{"encoder_arch": "resnet", "model": "image captioner", "dataset": "photos with spoken descriptions (Open Images, Localized Narratives)", "train_examples": 203450, "image_size": 48, "crop_scale_min": 0.5, "horizontal_flip": true, "tokenizer": "word", "vocab_size": 4585, "encoder_norm": "batchnorm", "encoder_activation": "relu", "encoder_channel_attention": "se", "encoder_depths": [4, 8, 4], "encoder_kernel_size": 3, "encoder_stem": "deep", "encoder_avg_pool_shortcut": true, "encoder_widths": [48, 64, 96], "fusion": "cross_attention", "label_smoothing": 0.1, "decoder_width": 128, "decoder_layers": 10, "decoder_norm": "layernorm", "decoder_norm_position": "pre", "decoder_activation": "quick_gelu", "decoder_mlp_ratio": 4, "decoder_head_dim": 16, "decoder_fused_qkv": true, "decoder_bias": "all", "decoder_qk_norm": false, "decoder_parallel_block": false, "decoder_inner_norm": false, "decoder_drop_path": 0.15, "decoder_positions": "rope", "decoder_cross_attention_every": 2, "decoder_tie_embeddings": false, "init": "xavier_uniform", "residual_init": "none", "optimizer": "adamw", "lr": 0.0027, "beta1": 0.9, "beta2": 0.99, "eps": 1e-08, "grad_clip": 1.0, "steps": 6800, "batch_size": 256, "epochs": 8.6, "lr_schedule": "cosine", "final_lr_fraction": 0, "warmup_steps": 1360, "weight_decay": 0.2}
Rows from block 2 of the text decoder, named by matrix and row number. Rows with one number belong to one attention dimension. Each number is 500 + 25 x the weight over its row's rms, rounded and kept within 0 to 999. All counts start at 0. Numbers have three digits each. After the name is the row's rms in percent of the matrix's.
# q: cross-attention query (decoder.blocks.2.cross_attn.q.weight, 128x128), inputs 0-127
# k: cross-attention key (decoder.blocks.2.cross_attn.k.weight, 128x96), inputs 0-95
q.17 094:513483483509505491498525467480514451493535519490477492456497480515525515531511490533485543519521490440506522494507491519511497505515530468463490510467483473518520491535493485510535544538521505478489574504541533493541482508509481553526497506498479480475528518468539521547505464549472491504496500519502477498457491500450472476491517509477532461478536467504485490502495480511492465450488
q.18 104:494515454534530490464508536529507496502514504478493517485477455485472553467556491502523501476482492502532517510496508508544497498489494486487523490482512442466516496506502498472460548460489510500497530527494500459500516524451521465473496517464538499506514537519520481493544524501490541505536494517504458537503460504498504542522512501451489498516524467469484465511446461470483534485499
q.19 094:462497462499515505492524534510474463473519495503493512449500486551540508497485508560518491520509532483514509482497501544517509487510525506467524473454503476476496523499499501493545564506507475505504515518524512473519498509467488537506483497465462513528533501465551480528502445487514492511509480514507492523482494504476458490491521510463539491469522447482491443514476457467486484446492
q.20 104:467471524496514498506493499531464569499492456520512481505471513513534477505483487489502510508501544511479478516494502486471483464460502529534480499501491524475475531495491529501499435509475476529522448492447508509486490473533504496504460504502510510529495487516468509490478526459531562480518516486488549479528527473557505505479479491530508498495464548538501463518530523495543517529511
q.21 097:500504503475494539535550541486452494482482477490516505476487538557511474515426516552541489533491509478494509459500492512476518507518486511491538467501511542496478512471495461502550510522518468522480458495518498504522498486512503516500466504513492498542498456470487498498485448481528470498463470504506524519512483454462509485475479512505522506514495512505512474536523498470529471548457
q.22 099:446487459511524502479538521497460538501470493492494547484506493529514525480503469499522501496514519509527521517475538498521538501476510540499525496470475493436472507466521497509514503451481487532515483518458471477521521513501529503493481496477508518548503537524503428485490510470511486475562496496517502504531488510479501511537474522489516478522507455466561494556471478499501503492520
q.23 109:477489453506549520462560536507469473479513463506494529460498493536519524474491499542537499490498548483518529489483502508534510500497513514473537473468494478473502502497506486489512547498499485516493495514490527482522520520493531499491456507470499489533521501483526456488520474478523485493532491499498504550529461485460503518492487530480531468523509492464503454574446475468498504501462
q.24 111:442507477494511481504485489494475500502484495520505515519502477529554525476500469500482492488543524523505495485518514529500528470491555539463502513464478479484480520514539553517508521477473508507501466504462510506501513508481501520516492507509466498515512516499499441513459488441512491506540507503517514502488530531542435489519538503496535459480467466501533451508487486483481498439551
q.25 091:520513501499491508505526547508519489508515500495511505496489491494457505485508504533538472488426490508517499459522515502543477525498461490503552439526514482485525531452492470465502503475517465504493470506496508448502496515448508471466474511483534515503508506513464487498565540512482521483475527485483482511499473462491513538498500521485469528534530510502502536522481464472477548536467
q.26 093:508480511512497505484527467482497452484510502514486502491508488540565485525505495522484517540552492466503487515491479516499506509500521490464487541471455497510513456548500499528517498526506510491506558478529505548527496497514493560539517486503475486490523512463545508519456443524501461514517490524513507484474501519471467449506510503484531472474509479481472477504500480514518437451507
q.27 089:529492509520491505499463441480506459542505510512481476510487500488484501542520508476474499486529459495479482535501507503477502487493509468498439528492491531519515481513490492537481460534517547497481541491544483548487500523544508520543546481520490478470508506514537507490488518566495451511513480496501489476488511527479486467502519484522482481480491482493467532465519503562503443474525
q.28 101:481498523494464498543426481526511538508466494499523460517514522486491478514496495460472537492504491525467472537521506489475482462503516521539456520498506525523457517493493540511470456491482518509518495512478483501466486481509496468478535464537482499508477475530468519479462540474500512517494509472519514471504536511554494502521489448534505533488459528532500514468530540522503514517532
q.29 100:489508465507553527457571528499465488477515486506484546462503494538515520468492487552535475497498542484542519463466515522533514523496492494463538482472494476468510501498496469493524534494500492513497495513498508481537504519479520515503471515468509511525524523487514452500524460486533496495532479518507505541507467491466498511497492541475521470520516469458512459549465469468497483501472
q.30 101:490522461499518489473515524506501466495503520506492549496497485522537541467537460520505473489535497498540519498469501534531537545501525496445532488477489471476500489514505514507520549468511522491494494493484489490525520521471512507513506521485507488496514533503527459515510460491501499506535480534526488526474483551477468493520532520437509469497529442451492459504468464477492477447509
q.31 101:471506443513541501455527506511480496489495522496485545486511461523519543460537481513524487498522533490543536487456508514532519540482508500465527489470480466461500488510503488494491564477505512498489500506484498482525513545491527507507487524471522504508529531488534455506519481496507514489538468533503499523510477515462502502502502530451516456510522461448509467538450469488503488473489
q.32 102:498503492485519530489515526496486490479487476497474538494521532503514527524454472530462532495510520460502554505502482503488492520527505465434482459495506517508517474550499508506552504488512475484478495476480477505526491513498525476553514534578501493489499518474478518507540473529470482458531509520542542475450499504460480486472504519474543497488514459496509514517506520520481481464488
q.33 107:499494463502529495462547550511478456485531471505486513495503543535530514489475485532510492499500532477483537467513476509489502508537526469445515475480517483540524490517497493497554512523528482492470509502486501496547478507504495475541489538550507488506497491504534493512516448491520454485557514504536520516480511507455452499467496546465529473505492501464506485526497498480493482495452
q.34 100:525485525469498478521484477470537533525476520495487447519513472457533481507496513501458491536490475489476492524502511518503484506505477470515503486492471515511500478505488491521477464529510505541468550498532513517476479482491476487507512506503479546492530504487491542507514523546450551523472526485463461459469522568510521512516501465510486494449495478517509518463507494557541514472532
q.35 098:486508472505505502482515517533485452500526495474526511493464527525478510456513505483540506470512505518513481470518520502510510483498525494503514504513523494502495509485513517468506509488490485504488475504491510512512536521545515502442488513496485477557510500525504464497479471458561420493518481533520495544535485433500485502499496516479531515511494527452512500547470504440481455543452
q.36 103:485476530489490498546498462507534494510491530493484441489478499487526444511505513516491506524522487511494492565529522509507493482470487506555496514525475505500501486463487442518485480545503548488482516504514511512470518479550523511495531479457463500531524461456510511498513501506526489522474517470435477522532531520535534500514496464550479482487472539482497494509516515540507511503519
q.37 099:507491508539480475506501470490496501497509519519506466494489471485480477495538534471540462504502471528500474510482493487520510491485497557569513553518502468483492523437505493504470494509491518495538491518519511485476504488490481536465464458420512493485471505514537483494462526489540507538470485476451464532537505485525537508526495505517459503522488550510484493506492497469507512533510
q.38 100:480507496482506528497517535503473492473494495498475556510514512511514529520450459519461532493508528471504514484512456494482512506526521464430510467482506515522526476545501500503524508493506468477485492489481481534538493510512505504537512514577497495487496503457472496478534450524483490458541515524537555476457520521470466478456497522476534507497515469501504501506512516514494486461481
q.39 110:537495466486495463467539502507520482509528475518467457503518477500529470481501535514487467502473482493473520474503468504508521508525509466507545496466507453531520518457491499525477476541514509559457521519547533510522457492483452505521466530514493545499487487501546495529501481516485497518533514489484467511478530524500450545468523513464482464462510515505475495494490482520510507491460
q.40 103:515484541522473509537471465473510535526466530502510465509492467456476454515528516469500487526498473534506468535488518503523497482473463536565497528514489515476481516473504492504452502490486504520518504509521494506460518480497481517463498450444505514489499505498487516492488542522505547517454504481450455493515496494525543500530490455529471516502501505530506532463494497520523527528537
q.41 104:459487506515485507536481455499492520526488545494507487469439500486487508499504518459530512507503485522493483511515547517521484482489512489542483542524495529495510493518497479467465531519518497491518498506479515523463535482561523475418499499481483487559538494488479523492466494512527473512486496513451460515527499479530540467542480491531519505485502535437534505510497515495522490504500
q.42 086:494497496463513512495500528506504493491500471491471504491525522490542499524453476547460524505503521468491539510507475512486480509515515446433496472476496501528525473533480484546549481542514496498465510500489512506526478507528503467551533518557497511497520487450493497495552466551457480479531526500517520485465514532491460509464496519490510482487512471479489500510507515547488495456491
q.43 107:476487533503477503554489482509512506486470526500504485509482501483511473523483492498505515516527490532521484557510511489492501484460514535537476522528464535506489494484494439531479489512498533430522487496485468503469528488545530522506542453462483480523511473452488502469500520502528514492479500475451499509537513511538536477514481485561468497536468525463504473517528527499493514492534
q.44 106:489514474502510500449525533517464460487535458506494544486506536549486538468497482496521487468498541489511522451494479498502498497529525496457517480500528466505494490500509514474549503467494481520504467502484499476518510527483505488510483544521510467520482499527513470521493474461526449483528494522541526532510474466470467486485511527452513499522491514483501486534459506443464463517457
q.45 097:463478510480494509550499489497521492496478523497459478479499508493516492532469463525463520533507493511473497536517511503478511498496519465509469504482470519495513485496497463545492500568535531461473517519469499504477475517530508472519540502524466497531531477441522515478468466531495486486529492471470486502501529545494484482493478507546495490483489520451519476494550521562483514442495
q.46 097:515483474475515470481547520525501466496529456516469482486519526522510487474491520513500463494478507512481513464494471508498517500524549469494541469457502451511503508462504494532516483542534520552451499518513501482528457521494482480532490544545485536530478457510527496512498463493511472505565498488525502516487526515499432536475520507486488485470494512484492481527501509500492479496454
q.47 104:488505489507531515470537525510487477476514469496487534491503523523512532515480459520500521496508530485490544469506490513480499529546501474444487481491503510514507489563520514487555530510518480488477489485461496499542471536490512472541498550548509480483494496493517501502511449504506463469535487523558542500473474489460467484479478543460538477491505458488526483511508511494501463478478
q.48 093:488502537497532521480529526453484484480536483493513525446487531505494536451493496527508502530535521485496509462488501501485493528480500504539531488506541459513503508510476469472521490483458466478500487471484502486531557528530522540499474483475464491491455509516511519496580497469520556478474481511502495492483518493495541524508524504457525482502528531519483474518490507455493479538486
q.49 111:492466502466529512465518479514474484451534491463511513455497531527524540466499468533514460533516518458501480481532508533523534516467474508498504482493529497507507483506513497507522493511448489526531487487455550514532488537526500543519510483453460481481462511490558509466491431488528521489479473496508508522471515518498538505493497527500502491522504527486539457523481510478499485500493
q.50 097:495522517425498539502461481537507464492499500530527526469538489505517514506528524506483502499502467498523482457564510486497535546499455531520519502552504482467488488497527507504552518513498493538486500471481535511518487486494499484514476508503496515499487480463524508522449464509479490501463461493508550511476499506488497536477507517536424510512463467473483488516484522505502518508544
q.51 102:473484483524502505496475479504542547535495515488468520537458463455482555526494496454542459480466490505499537494454511521493486439529522480478480473453491541559516492524490542459456518482524481521478534499515507506498448476516487502503501509518535479507516524535493502501493497487498484489561495517503445518507494515492488486503468505511524493492473524515527525497504470522485505507505
q.52 097:486500470520467467518516489547488529485498491472484499552526498505477491545516478494509475508467506463490517519506497518551522482509515477484434491467508541513499481473530543526516481492501494549491493536481530496475473506470472485489533509529516480525523491486516480465465471504499450482550535498534494493518497496489475462508465518564525502511489521488555497496498461462484513469464
q.53 100:507498531486490516492495507543522504459497513484490528482490508518502529471488465477505482504498476458473487480533523539517555508467453507492489474479486505526505487534550528522520523472461489530524481485474534532515492500509487555521486513531479493482436491497539497479443447516489507504477469536544516524465559527503464479464488543528490505501490501467502499490495533479519502479502
q.54 100:490517474513484463511479484520519510541459513529505476565496492502474456551507527496500509485474478528511485557499495471500479469532524497464483512506459558483492502490499527508455517508555543506497501507517473497444457474476481467497527519508530500516559494492457469506466522506471459524525518503483500501529472497529471492487489489510484501523478485491498512489525484549517516464522
q.55 109:523488509467513447485529478518480476489502487502538479513518548534506435509507523551483493517505490486511463543547482505527478526466492516489495523524484544432517474507489475548500505525503543464507453483501516518481507516505507515498524506448469519491498465482512481495487497501520527533437513483477567506501489499516518513468519488489486504516491485489492476508507528521534489446502
q.56 101:517535455485529522485495463512466507543512486536523497518495489449491508527508510515508496511499516535548537483508506493477468494531535530494505520530524504483467500496465480430499487506530457494470532488504514470488484509484507453505510473463516468504535480493510511550539530481514468462528520504488464512501440490482534521529495491440498488506511500524525506523488436469504492520489
q.57 104:506510485574488478497544559475486528502508488457483497524492521513481474496481475520496507504500534475477504524441493514504474521503531462515463499453512497521529513475485499511492468478481480495506480548493472479500561526489523506475523483503498503525493516504465501453548543496510521480521533494504489473509519479514489469511488483481576497501551526503492490489480483454479495520448
q.58 097:467496464464542508492462448522521495540469507506495504528470467470476542492499503487525479475496491533520538513465485495489484436528510505483506505520519518521491500501496517439481531540545516492473539446513478498489440485522494490509492491495539494493532527527497497504498493500492500490527487502480448533491443498475527505507506491492464516497455518540534516522511477556496490513529
q.59 094:493482536493485533475487495514522518465507513479468546466493485512516551473469470456502491510485496457453506458508511515520523526484461508513506463466505501562539511556511520497498506484465481504538484494461530537545500488512491522524471508537480507511440514507517495486455467501498525515489474518530487528473573543504501500487477539542497513477512509481479500486502509485505499495502
q.60 100:487518550465526524500503511504504461484529506486515505452493512467511528449503497529493500513537494514523486463529502520435537513462478487499555501517500463484468486488506480506556529507498515507507499474490497484525509506529516570502454509483494496489462507493511523542515474476508523500451446537494522519465515504519484505481541501450487475512468503481471484513498556483503482508534
q.61 103:496487534512520529469514547492504497459535506478493499439484513515517564433496472481517490517539524486498509464502521536477547513478471487531526480463516430539499497498497495477523488476459471518538509493492507491554544502508512546496458509502490490477467525498527523505542476480513509475489459527529497503467525520514495467503513515492523489505517518497484486501484518456490490529496
q.62 097:492528481526516498521503519463499501530494481517514492517493481450478485516509522519494524494490506573527506501476491484452470459524549465502516513525505488494481512463467496459495508509554503506451527507528472458483496508494518497477509476488535487519536520504453517548561553482516502490525506514466469476532448475510477495525526462450519472510484501530509507513511501514480495540506
q.63 099:512489574476485545500492532492508485467505509501501520435491502511506546444482482479508516498520484472470497443539522517491528542469462507524532483488502456520513508510510501507520504470452468496511483478483522519545545497504513534506447511536487496480451496500521517524511487513492525516455468519538512496453553518501477486486527519505500496484501495472467506496491534473502488521493
q.64 106:456488505503510505470498505520448500518474546508488534455422451492556510498519496493486504532513512499507501470501528528505500487510458527473516521468496449477499543493494525497497489486517461454481506493479456479535492530513513513514470506491520482502524529499485471489509499509519493528534523506490442531502527480537517510537523511425524511479484481515501499509526489523470484478547
q.65 098:473452500522468484475531501509481477490517516510467538441441491505537506493472482520459539518540519467471509508482509509507524462543481496505516537476471468522552531490487543515463500518488490504518513501479510476495487519496536537472526490502506478484542539523546473490525489489521488508550522486494477510494539515498500482528527508485524524485486477498538465480486508514476478444539
q.66 112:513500525494512533507483492489560531522501486493524524527545514499460472554487503515492480468480478518487476490497478462513505517499505519514509488538488555514518459467519452524515469528469501545492512475517506523519495478507466508512511469547506545522435487493463515513469503482444520475451494481474531446468483493498518509486491507538465492504549497501491516500495507493491516541465
q.67 097:500511519483501488440535493457432532502500491531492482541499503520517500499484485515494482523510524478492523480454495496491479532472518503528502487505446464506485516513455486521526499465516461548507509517484521476496494511535490528539469504478471547510488497512480514459492491486500495484521507470479498487508448482508554543501446520500499496566491518530536484532506510496556475535485
q.68 111:516525481489502525519486471494523495471510509471524463492534531486537527457510496467462568517525522496496511514569535549488544483517508495496438517483509509473476487514526523456479503495493500468507465510455523500484491490490470513472510513502490452443521470516556488521505507503513474500524493526530506508484488527500505447495525479525502487515457465475489493471522493520495515458515
q.69 094:527514515479504512433522489457470500513522484538493502516485502509508502488494519533465476506513518464517516462468499517497474514483504517541496492522455451480508501511456488533497515493508466545513490501503552482497491524526499496544471491476490527494503485521487509494519496499489516470510504478449524500499442511514566575472467518483494480570483512519545464510482495514533482513518
q.70 105:459490500498502511479518498492428521485496527497478522478438491491558520495495466470496521552517541471475524507503510527481521477514487493485519524461491479529488556513493533504509501474504460473495519517436490489513504517517498534481479503503489482503519528507519479478489474447528471505553514522514444542533493467518518464524488516472538520513506517521522477519520490507520457485492
q.71 095:484445501537475482511495482515520478526503512485491501467500517500496497554464470524444535477549480500462510535482491489532528476551504504511494545470465524512534499487501528526450484524457523543527534495496494504496484494530523535488541479523502501502513508491514465510499504491482499484508516467467493465459526510482523465529543501509513495501487458504550490473480507526484491453550
q.72 098:537518483504491510546471502536571496500499485473530485523563497486462486504526532493521497465487468542527458498524509480502515504489512490496466498531531531470498471487525486473503511522500547474493459476544496521487508484470490462496525496517526480469502483497499528526513536546492520516465483508489534482483529540495453491501529479535466493460507490470441538480505508497468528497506
q.73 099:498506527492494532507470477493506523573481522483521543472516528494473496574508495517454511469500475493485481508486488465513523505471478520499501541493465542502509507474485495538519479510490491543497512459500451510518480489524502525529534473521506548538439472494426493478467489491487520471494508484453487483479512481520545493511486504494502496483525501498500533511505535554478494497505
k.17 089:515509482484469520494513534529493529505478511484589487535482506532502484502482500539499538542529523500539529516520502538517468504522545537461460498495495481476534535523484468527495474555502469521500505491500505465484520492506499509500491485507551506486508482561508473503503534503504479476
k.18 112:523485467491497464508475513501489466468486496505490515424499464513470480501497468454505507478476516517430418481497494499489471523487492492528530482519496528474504483508522516470478509467516478509451536494475506523520465455513530500490535513468458491486522509478505472505477520499486522496
k.19 093:562509500504484542509500560523503527514520540505535530518534499525519508468495555537521521543546549545529499504525520533516493496500519536486497514505459498502569537528490504513505471504510509532524507521520524473494497519536498487518519514524556503486531502511496495494491503489492508509
k.20 105:487498505507524535451510469459540503523499458509491511549514516502507554498488536501499463482510463470505535526517544477481553489512491524520512554497487505525474519513510501484507507469460540494527459531493479484464528560489467522493511493510495503510466511486522532496494451507508503531
k.21 116:511509528510497550506517503523511538545539513491498509554539525483519504486517565563504481551535497499556527527494498491541534495531521512476486542514514493507505527504467499536538507515475512498525482501512512485496514544518470486503498497558542491541479511502485515485524506502504505505
k.22 096:500488531517488507514529493452534523498505462514486559536508449485507508500476541513513523494533494494519501483532505466466511510512498494555502503509469464524477501529552530506503530452545465490551523482517511542479495481512554490497545517524475505509487518476472530513521495512498503473
k.23 129:552530515535511540546514492513528501532512516523511526520544488512520503485515549515535522516545522514525502520505531488527522546527517525545513518533504517500521516545507526514496526483522471528510523494489505521526484486534539499494569520534514506523512519499503536510527517527503552510
k.24 110:504500483536479496512510485443499529495533525505518538518544521515490542469462544525521513490470517475502539491525513516504513478490494541507532496462456478568498528500550521499502462484546531514520496521507538479471504512505525504524517533508520513460507539487502524508486477476531489520
k.25 085:507503477490490501508506488495514469464481480520449505449471468468484442513510484473514499484493526506454447492454479462514490528513502462503506500535523518481526450500478504450482512436525475503498499490469511531512470453508511482489507527494474477522531523461499474519501488487473537495
k.26 100:509513510499496518510531517517489533526510511502595504558504530532520512504495521547496524526519502503559557510526505553511507490501522524480476505485486498511502502511498499550498484549488505497540516515510496474476532522522481515508488488498541530495485477574490506500524531498516485482
k.27 077:478517491500537473506490514503468514467514500487549468527495503530521471529533460504491509489493511529522496513471484558503461469484492486473455463494507478523491486476479482521496488539476470474513530464543459447509538506463477523494487487473506534486483469521515498517505501525553453478
k.28 104:502476508496518457469471495455493489459520468469463500457501500475501544495485469473461481466468469493449484479519501482456501478469453503505510501457481502485455528506507477476491475492511541466463478532515488494506518493446476477521481496488498502460486486463505501455481475492511466507
k.29 107:525512512529501556519524499525529523526501523539510528539530485513512486475501554537543523538539525508543506524505517493547514538518537497525531515529505504510539481518515528528505531499506459517538521491499522518494495498554515505496548504518512502531530515510474528524530520497496546507
k.30 100:487513480509495474528498528510474514499508520539526526497506491532473480490484473516546534508490539507506472467507472526533499495475534500508518448503471491506538480492545554539486494531543474508491536489490544501496486488572525499493538524464481508485518526504487494543505561476484510489
k.31 100:486495517512504503533500495511495519512495521538530510491512451534480498485491511494528557508502520504515484498517504507510496524510525493546527472526481495494512476524550535510495540516543449515507550470486536546505487465544575510485556513475475503498511528503490502538498550497472512492
k.32 094:513501535530500473519496503499485515519480503517525460507470505554507525527525493500517557484467545521503503519507506484532533530564541526541516514508513485485482489496562535534508535522511512509522476528495523497525528474516521563523511517487489472511481489520517491534501525527539522527
k.33 107:554551512542505519504514514499529511499518512504518537493497482547536541514513513538550532512555517535496524547519539510497508519506503530527530497506518523504523541526505519555498519496522491518517512507521494500517512499536512513533525516486520549521506511554497516505513524527551512530
k.34 095:482486491490506485528480484526500498506480418517480453503476492522473479526518547459480510520477513526515472505474484465519517491537502522549506527516506463493507477477499454504490525512508446478527508450494423522496483497499503537479534494484509462518485459493509492491518467493483497497
k.35 090:503504509519519535490498505492517506516532568481509558495545510500488489491496468541521465529530474481502521504506499556481476488453488468459523468488484535520493529514484540464484490522477521479475533536524543501480492526515492469496499503524497566518529528507461518511471515488483492491
k.36 097:555433485455502519549483518546524496506512455507513500498506501503523474501507547471524483539533516522523472524483508474516496507461496487487486500496541482467494499498456499505510478507473468500469532514471471517508492530520465546483482541518511484498518444507530513490503457498463503521
k.37 097:509484469466481504462503501483504482466511513471494541483512499437518499487483489513478460526537468480493493493503488516450456477429475483437495495482495529502512517500444487477483465475469514498468510488515473493485479551490476431502462494508529522506513489475495502491486492512491482497
k.38 097:507511540525503493509515514510492515504495494527542465515485509550510501511525515498521562481462557527507511516494512477505530527529521518536502514503524467510503481507531526545519521508526503498546510523481531493540519462497511569511496530489492469496486502553531498506524517533556525529
k.39 108:517548464507529535475492504502510499450478475515487523469488450513503511494503503503519495546527512555495485523501506501495490498523472500501505482538508503512542539503448483536483517463505458504523507483549421512509460519502525457488524475456515530546521501521481483493508501496516504515
k.40 095:460446484452483490494485480484501482509490466474475487483495523447466452486488509450464475509467474455497476450484467478480475479469483472482481482504492484483478451474479474471492479492473482469485487482492479495474495503467464476480474493490497472490500466454500492495505463495457487476
k.41 089:493435535489499505521496479531539514536554504484516527544530523475486461516505514501479477538527460464549488487502495528487496495453535487485508500485494503509487490502490498478496493534452497444470521493497504512504525556494464500482507506550525501507522491500501524516506492466448457495
k.42 076:525493524509518509524488521514488506502460479524535477489483493564515510511524524476519548512500560537500499537475520456540531503541541519544507511509530466474522511511518513547513517515509494530531491508490491492528495466510495571496518519495484483509495489542527483511501487488528526553
k.43 103:536437499448462502550522520522516507515515487485515482498506516505521496508496535471510497504501535500520493516481510482493510501443529493493465525464537475468496486522486517491522462516500514496485509532455508515513514501480454567504478551536500472457512445479538512495521469502483512500
k.44 103:525549499542517508486520505478490493512514565486491559487503496486512536497490478555531490486544485484483548514536500528487486524491491500482543488506485557535497538510515529495491513500503522505487489541544550492499496516508520462523506514505512555515521553510476511496486538514524487518
k.45 095:539455539462493501533478529514531523489509488504524481532481495535550518523522543465538521527514534519534474526487514467519531503505540521533477509494534455479506497528492525542524495528486503509535527504471479519510536505492487563483517508522490481490500471531538516468504468501488503500
k.46 093:541534478526515526490492539495542476469476523501479528477505447525524549481508503493556481552541529522494503568532503510499491513519486492501514501514499502514539538517472512520483528477503490530526522493524456491525485514511533466476537486508475533546531507495470497501504505482528511511
k.47 097:536520532524500497506511496504500498505504522497533493514487493570517551521495512507541539487509518482493537529529537507517534514554509557534511509513518500491471508512533527549509534521500535516515494517488523487530524470523529536505534508497487517483479521573499521506498529529541509514
k.48 093:514477502499513521498535532518529522550525518489517510550500517478560538473498559536490507537495484480530500532534490467509521519517504493503508523534513517517475517535483537556507517481500519515535508516504530541490525511540470509526507486552517480492502552506467511507531528521495516483
k.49 124:509491528528511498530540501515532515543533519515526490556530475521520531473493540518500538528538494493550511497547530491502557505510510503545495510519505513516490504533518523552514524538487501496542509490518520538511535514540518538495528489563505498511483507519482512501531533508492501493
k.50 091:480509556495525479491502501490504470507450544520500476539485499532482473538514490433522531491508493473515511479479542519501518516522536515518484474541482492528493505490518508460546515451464455480531463489519472500517530514481528515495534464503481518495524525507513493532458482498500530474
k.51 111:518499485519458508474456498460493541475475429476523483439503508497512525474505469517497482496512503532478508501475519493473486490474461520468505498470489496453504514529466479505481502489526530504479533494467449474482491462464456489512485525454521512504489469506507502463489454532504485516
k.52 102:500526523498484475514478496456498459495494517502490523485537493528478505472482462503468518438509491528510513495475538511489580493447500518515518451459504529508513451518519499466467483524524517492524525523460539504504511482500536532479543521500479525507497445485524505503506496511513492500
k.53 094:509467537524533484490509479480481491506499525510541524492527442569467483513508436455492554488502497503500508501522507560489493524519518507524522443516459529491508483487549513509498518531511467500495545512529515483521493525505503527496508512474472545498501500540522528503483493500485506516
k.54 109:478491499479484498482469492485472486433479484498484497449484489499454477526497435470496485471495505483461493479465503516500453470487467500491493496483478461484511469466513482443476490491504472499449485482472492456487468498454511466491491507446478501493500456497515494471474480478490470503
k.55 117:464479520518509503501540494555512489519536526518495469547523460508463481521471515449520550513508489449517516503538495516536489488503494497526503534508490490547473464448542512483490509535487475483497480462500536531481505561550537508506494489518493480508485488508497505499513526487491483495
k.56 103:481522497495485510484488509488543521492516485494491498503480539474558529480486552551507463533560474501522480516470554474500556503506480529493517527501552495513489503531449511490477514479477497484506503456454494538465517470487475507520528485525514499516494494470472516506525472522508496479
k.57 107:517504464477502477539525518496487491509534535510496534502510528483536502448483521571456484501458518509507511522510460471507536504478479467500540510470507538507503485540507514519466476522523529526489515538484556512530494504526500488500479555513463489496499510478493501489561537510496506503
k.58 091:497496494490447502473450497473508543508490432482509491487493531480506539497508515522512459518534459524510483489478528482478498458493488516482480532493521476443507525500454498518514517486494542471506509477489436489461536481456483491513465479502536483496502501515495513486477450521483483519
k.59 090:539474556533534519532470494498484521512509475507557500496538454549503501481514439448498525505506521517510507486504493524530483509505504499504503431492473521486510535506513496514482517498536496527508520514530479486518480513523495521522499527471524540493494490539539505481456443500488507524
k.60 100:484473469501566508455552514496507483507507535473512490495478515512500516503535538494486512521496470459500500505554478501472473524546500489533496521542490510523472531525497503531556507505464509490504482519566507508497492515490469481514514463553506488510505540523467524525497550498489516494
k.61 110:512481481513520523503525518497498536534509513465517505504507504508531527465528526546476516527508498525505498495564503493470521541521530495517506477526495528488516542561517524576531520530511505509504507526542526502519487458491466502529517508547544497494510537498491524509542525508500534498
k.62 097:497520466474483500459508518492486496467483491475481505454445569460516534474514549539471445487477484497487485519498483477472485504501474481466493548493521469500499506544430492491514484458472540487494487512479483491483500472476472476521482494509495470521503497472470475511522514508517497505
k.63 097:515479524537542504498504498505475498514484536489528517524497478540494487516525463456483540496465522490489506507525465535480472562556552505504486448538493539496518516519544495513526538496497494529510484529552501477530483481517471492521491501496511515522522531532515530514472505512499539499
k.64 099:509455497498505526530458491490489518511472534508501541498536506518482524519561493501501475524491459495513525467524494517533499513523480510514483491521472474511496531550491527501529496512493512486482520511511455471533524525434525475466511500514503512496546585539499510516493491475481533510
k.65 104:486489553515496516525539474466511539514490513497522528533505500567506540455566464510506525519474467503534549484553501530499512508504525510528499479474494498522491497522545519544521497508482487486518515509493509487492548500491524546487512505504508530518498543522474519516534524488480488522
k.66 113:555537470462471474497538526536483496483479475475495481469490464478527508517438486490526519511499525522478481510488507461470500482473491484450476525474525497511478494453465501493498470473501516482490491548493510514536462488551485528527459504491516477520466455486504500482498488501539489486
k.67 094:552496493486529495484539515548521476474484499535514506487490452519536501517476516511544536513547559520509500548503559482493521517494515503500499505503476522517503495492494541498507499472530472548497531528521518515523467538532488525515501545504478507490490453515489500501514503502540555516
k.68 114:466510528516517511472482478490534484502485438509498465540484517495496481518511495493519514482541487472535498487455532481514514463492535536525523504486532491462504528497519507491470509478478463501535465479490477502420531498499508515489553441461498487485498480502490499501496491478476483556
k.69 091:538479521489482476507528509538529477472460501535537499525480456510530501511475495488546522507535572509507503551509539487487526513505531508478475468511489527505506473507489534497489492473503444559497507507498516518510492549527493538505493531486476514503489464543480476512490498484514546512
k.70 117:529502521536561557506529497501537504496487513519498511502529492529531551481536534521510518514542484485540537503513552477513504505507496528525498533504478514500481517554493559514527503488501493498511518513521505499478498545515505471494550509545525514502518545499479519524544531500502511531
k.71 095:509519491502486460518538479488487521532487461499529491504495481567512516474480444510500517531480485519504518496551515518490521461466499526506489487452538488501480500464521499515485498543476485474482524524499485519531501463517523574490497475474507521510474440527505512479530511518513459504
k.72 099:447486486470487488485450490453474501502504475473487483494505515459454451514509477474464474479463492485470474455461440508497478485499490472497518490496516472491512496462515446471481491497486522493496473470494479479494524441459505485481486478465476481495493505482520507472456489488478469484
k.73 101:547505484464523473499496522527502506484484490473504511469488426514516514503507504505504507557510500540487471501500497503503506462471487498470459521482482463512483509470431489504524464515502507479480549522515468532578460496488506504488501512536512496528470458513519529488500491491525497460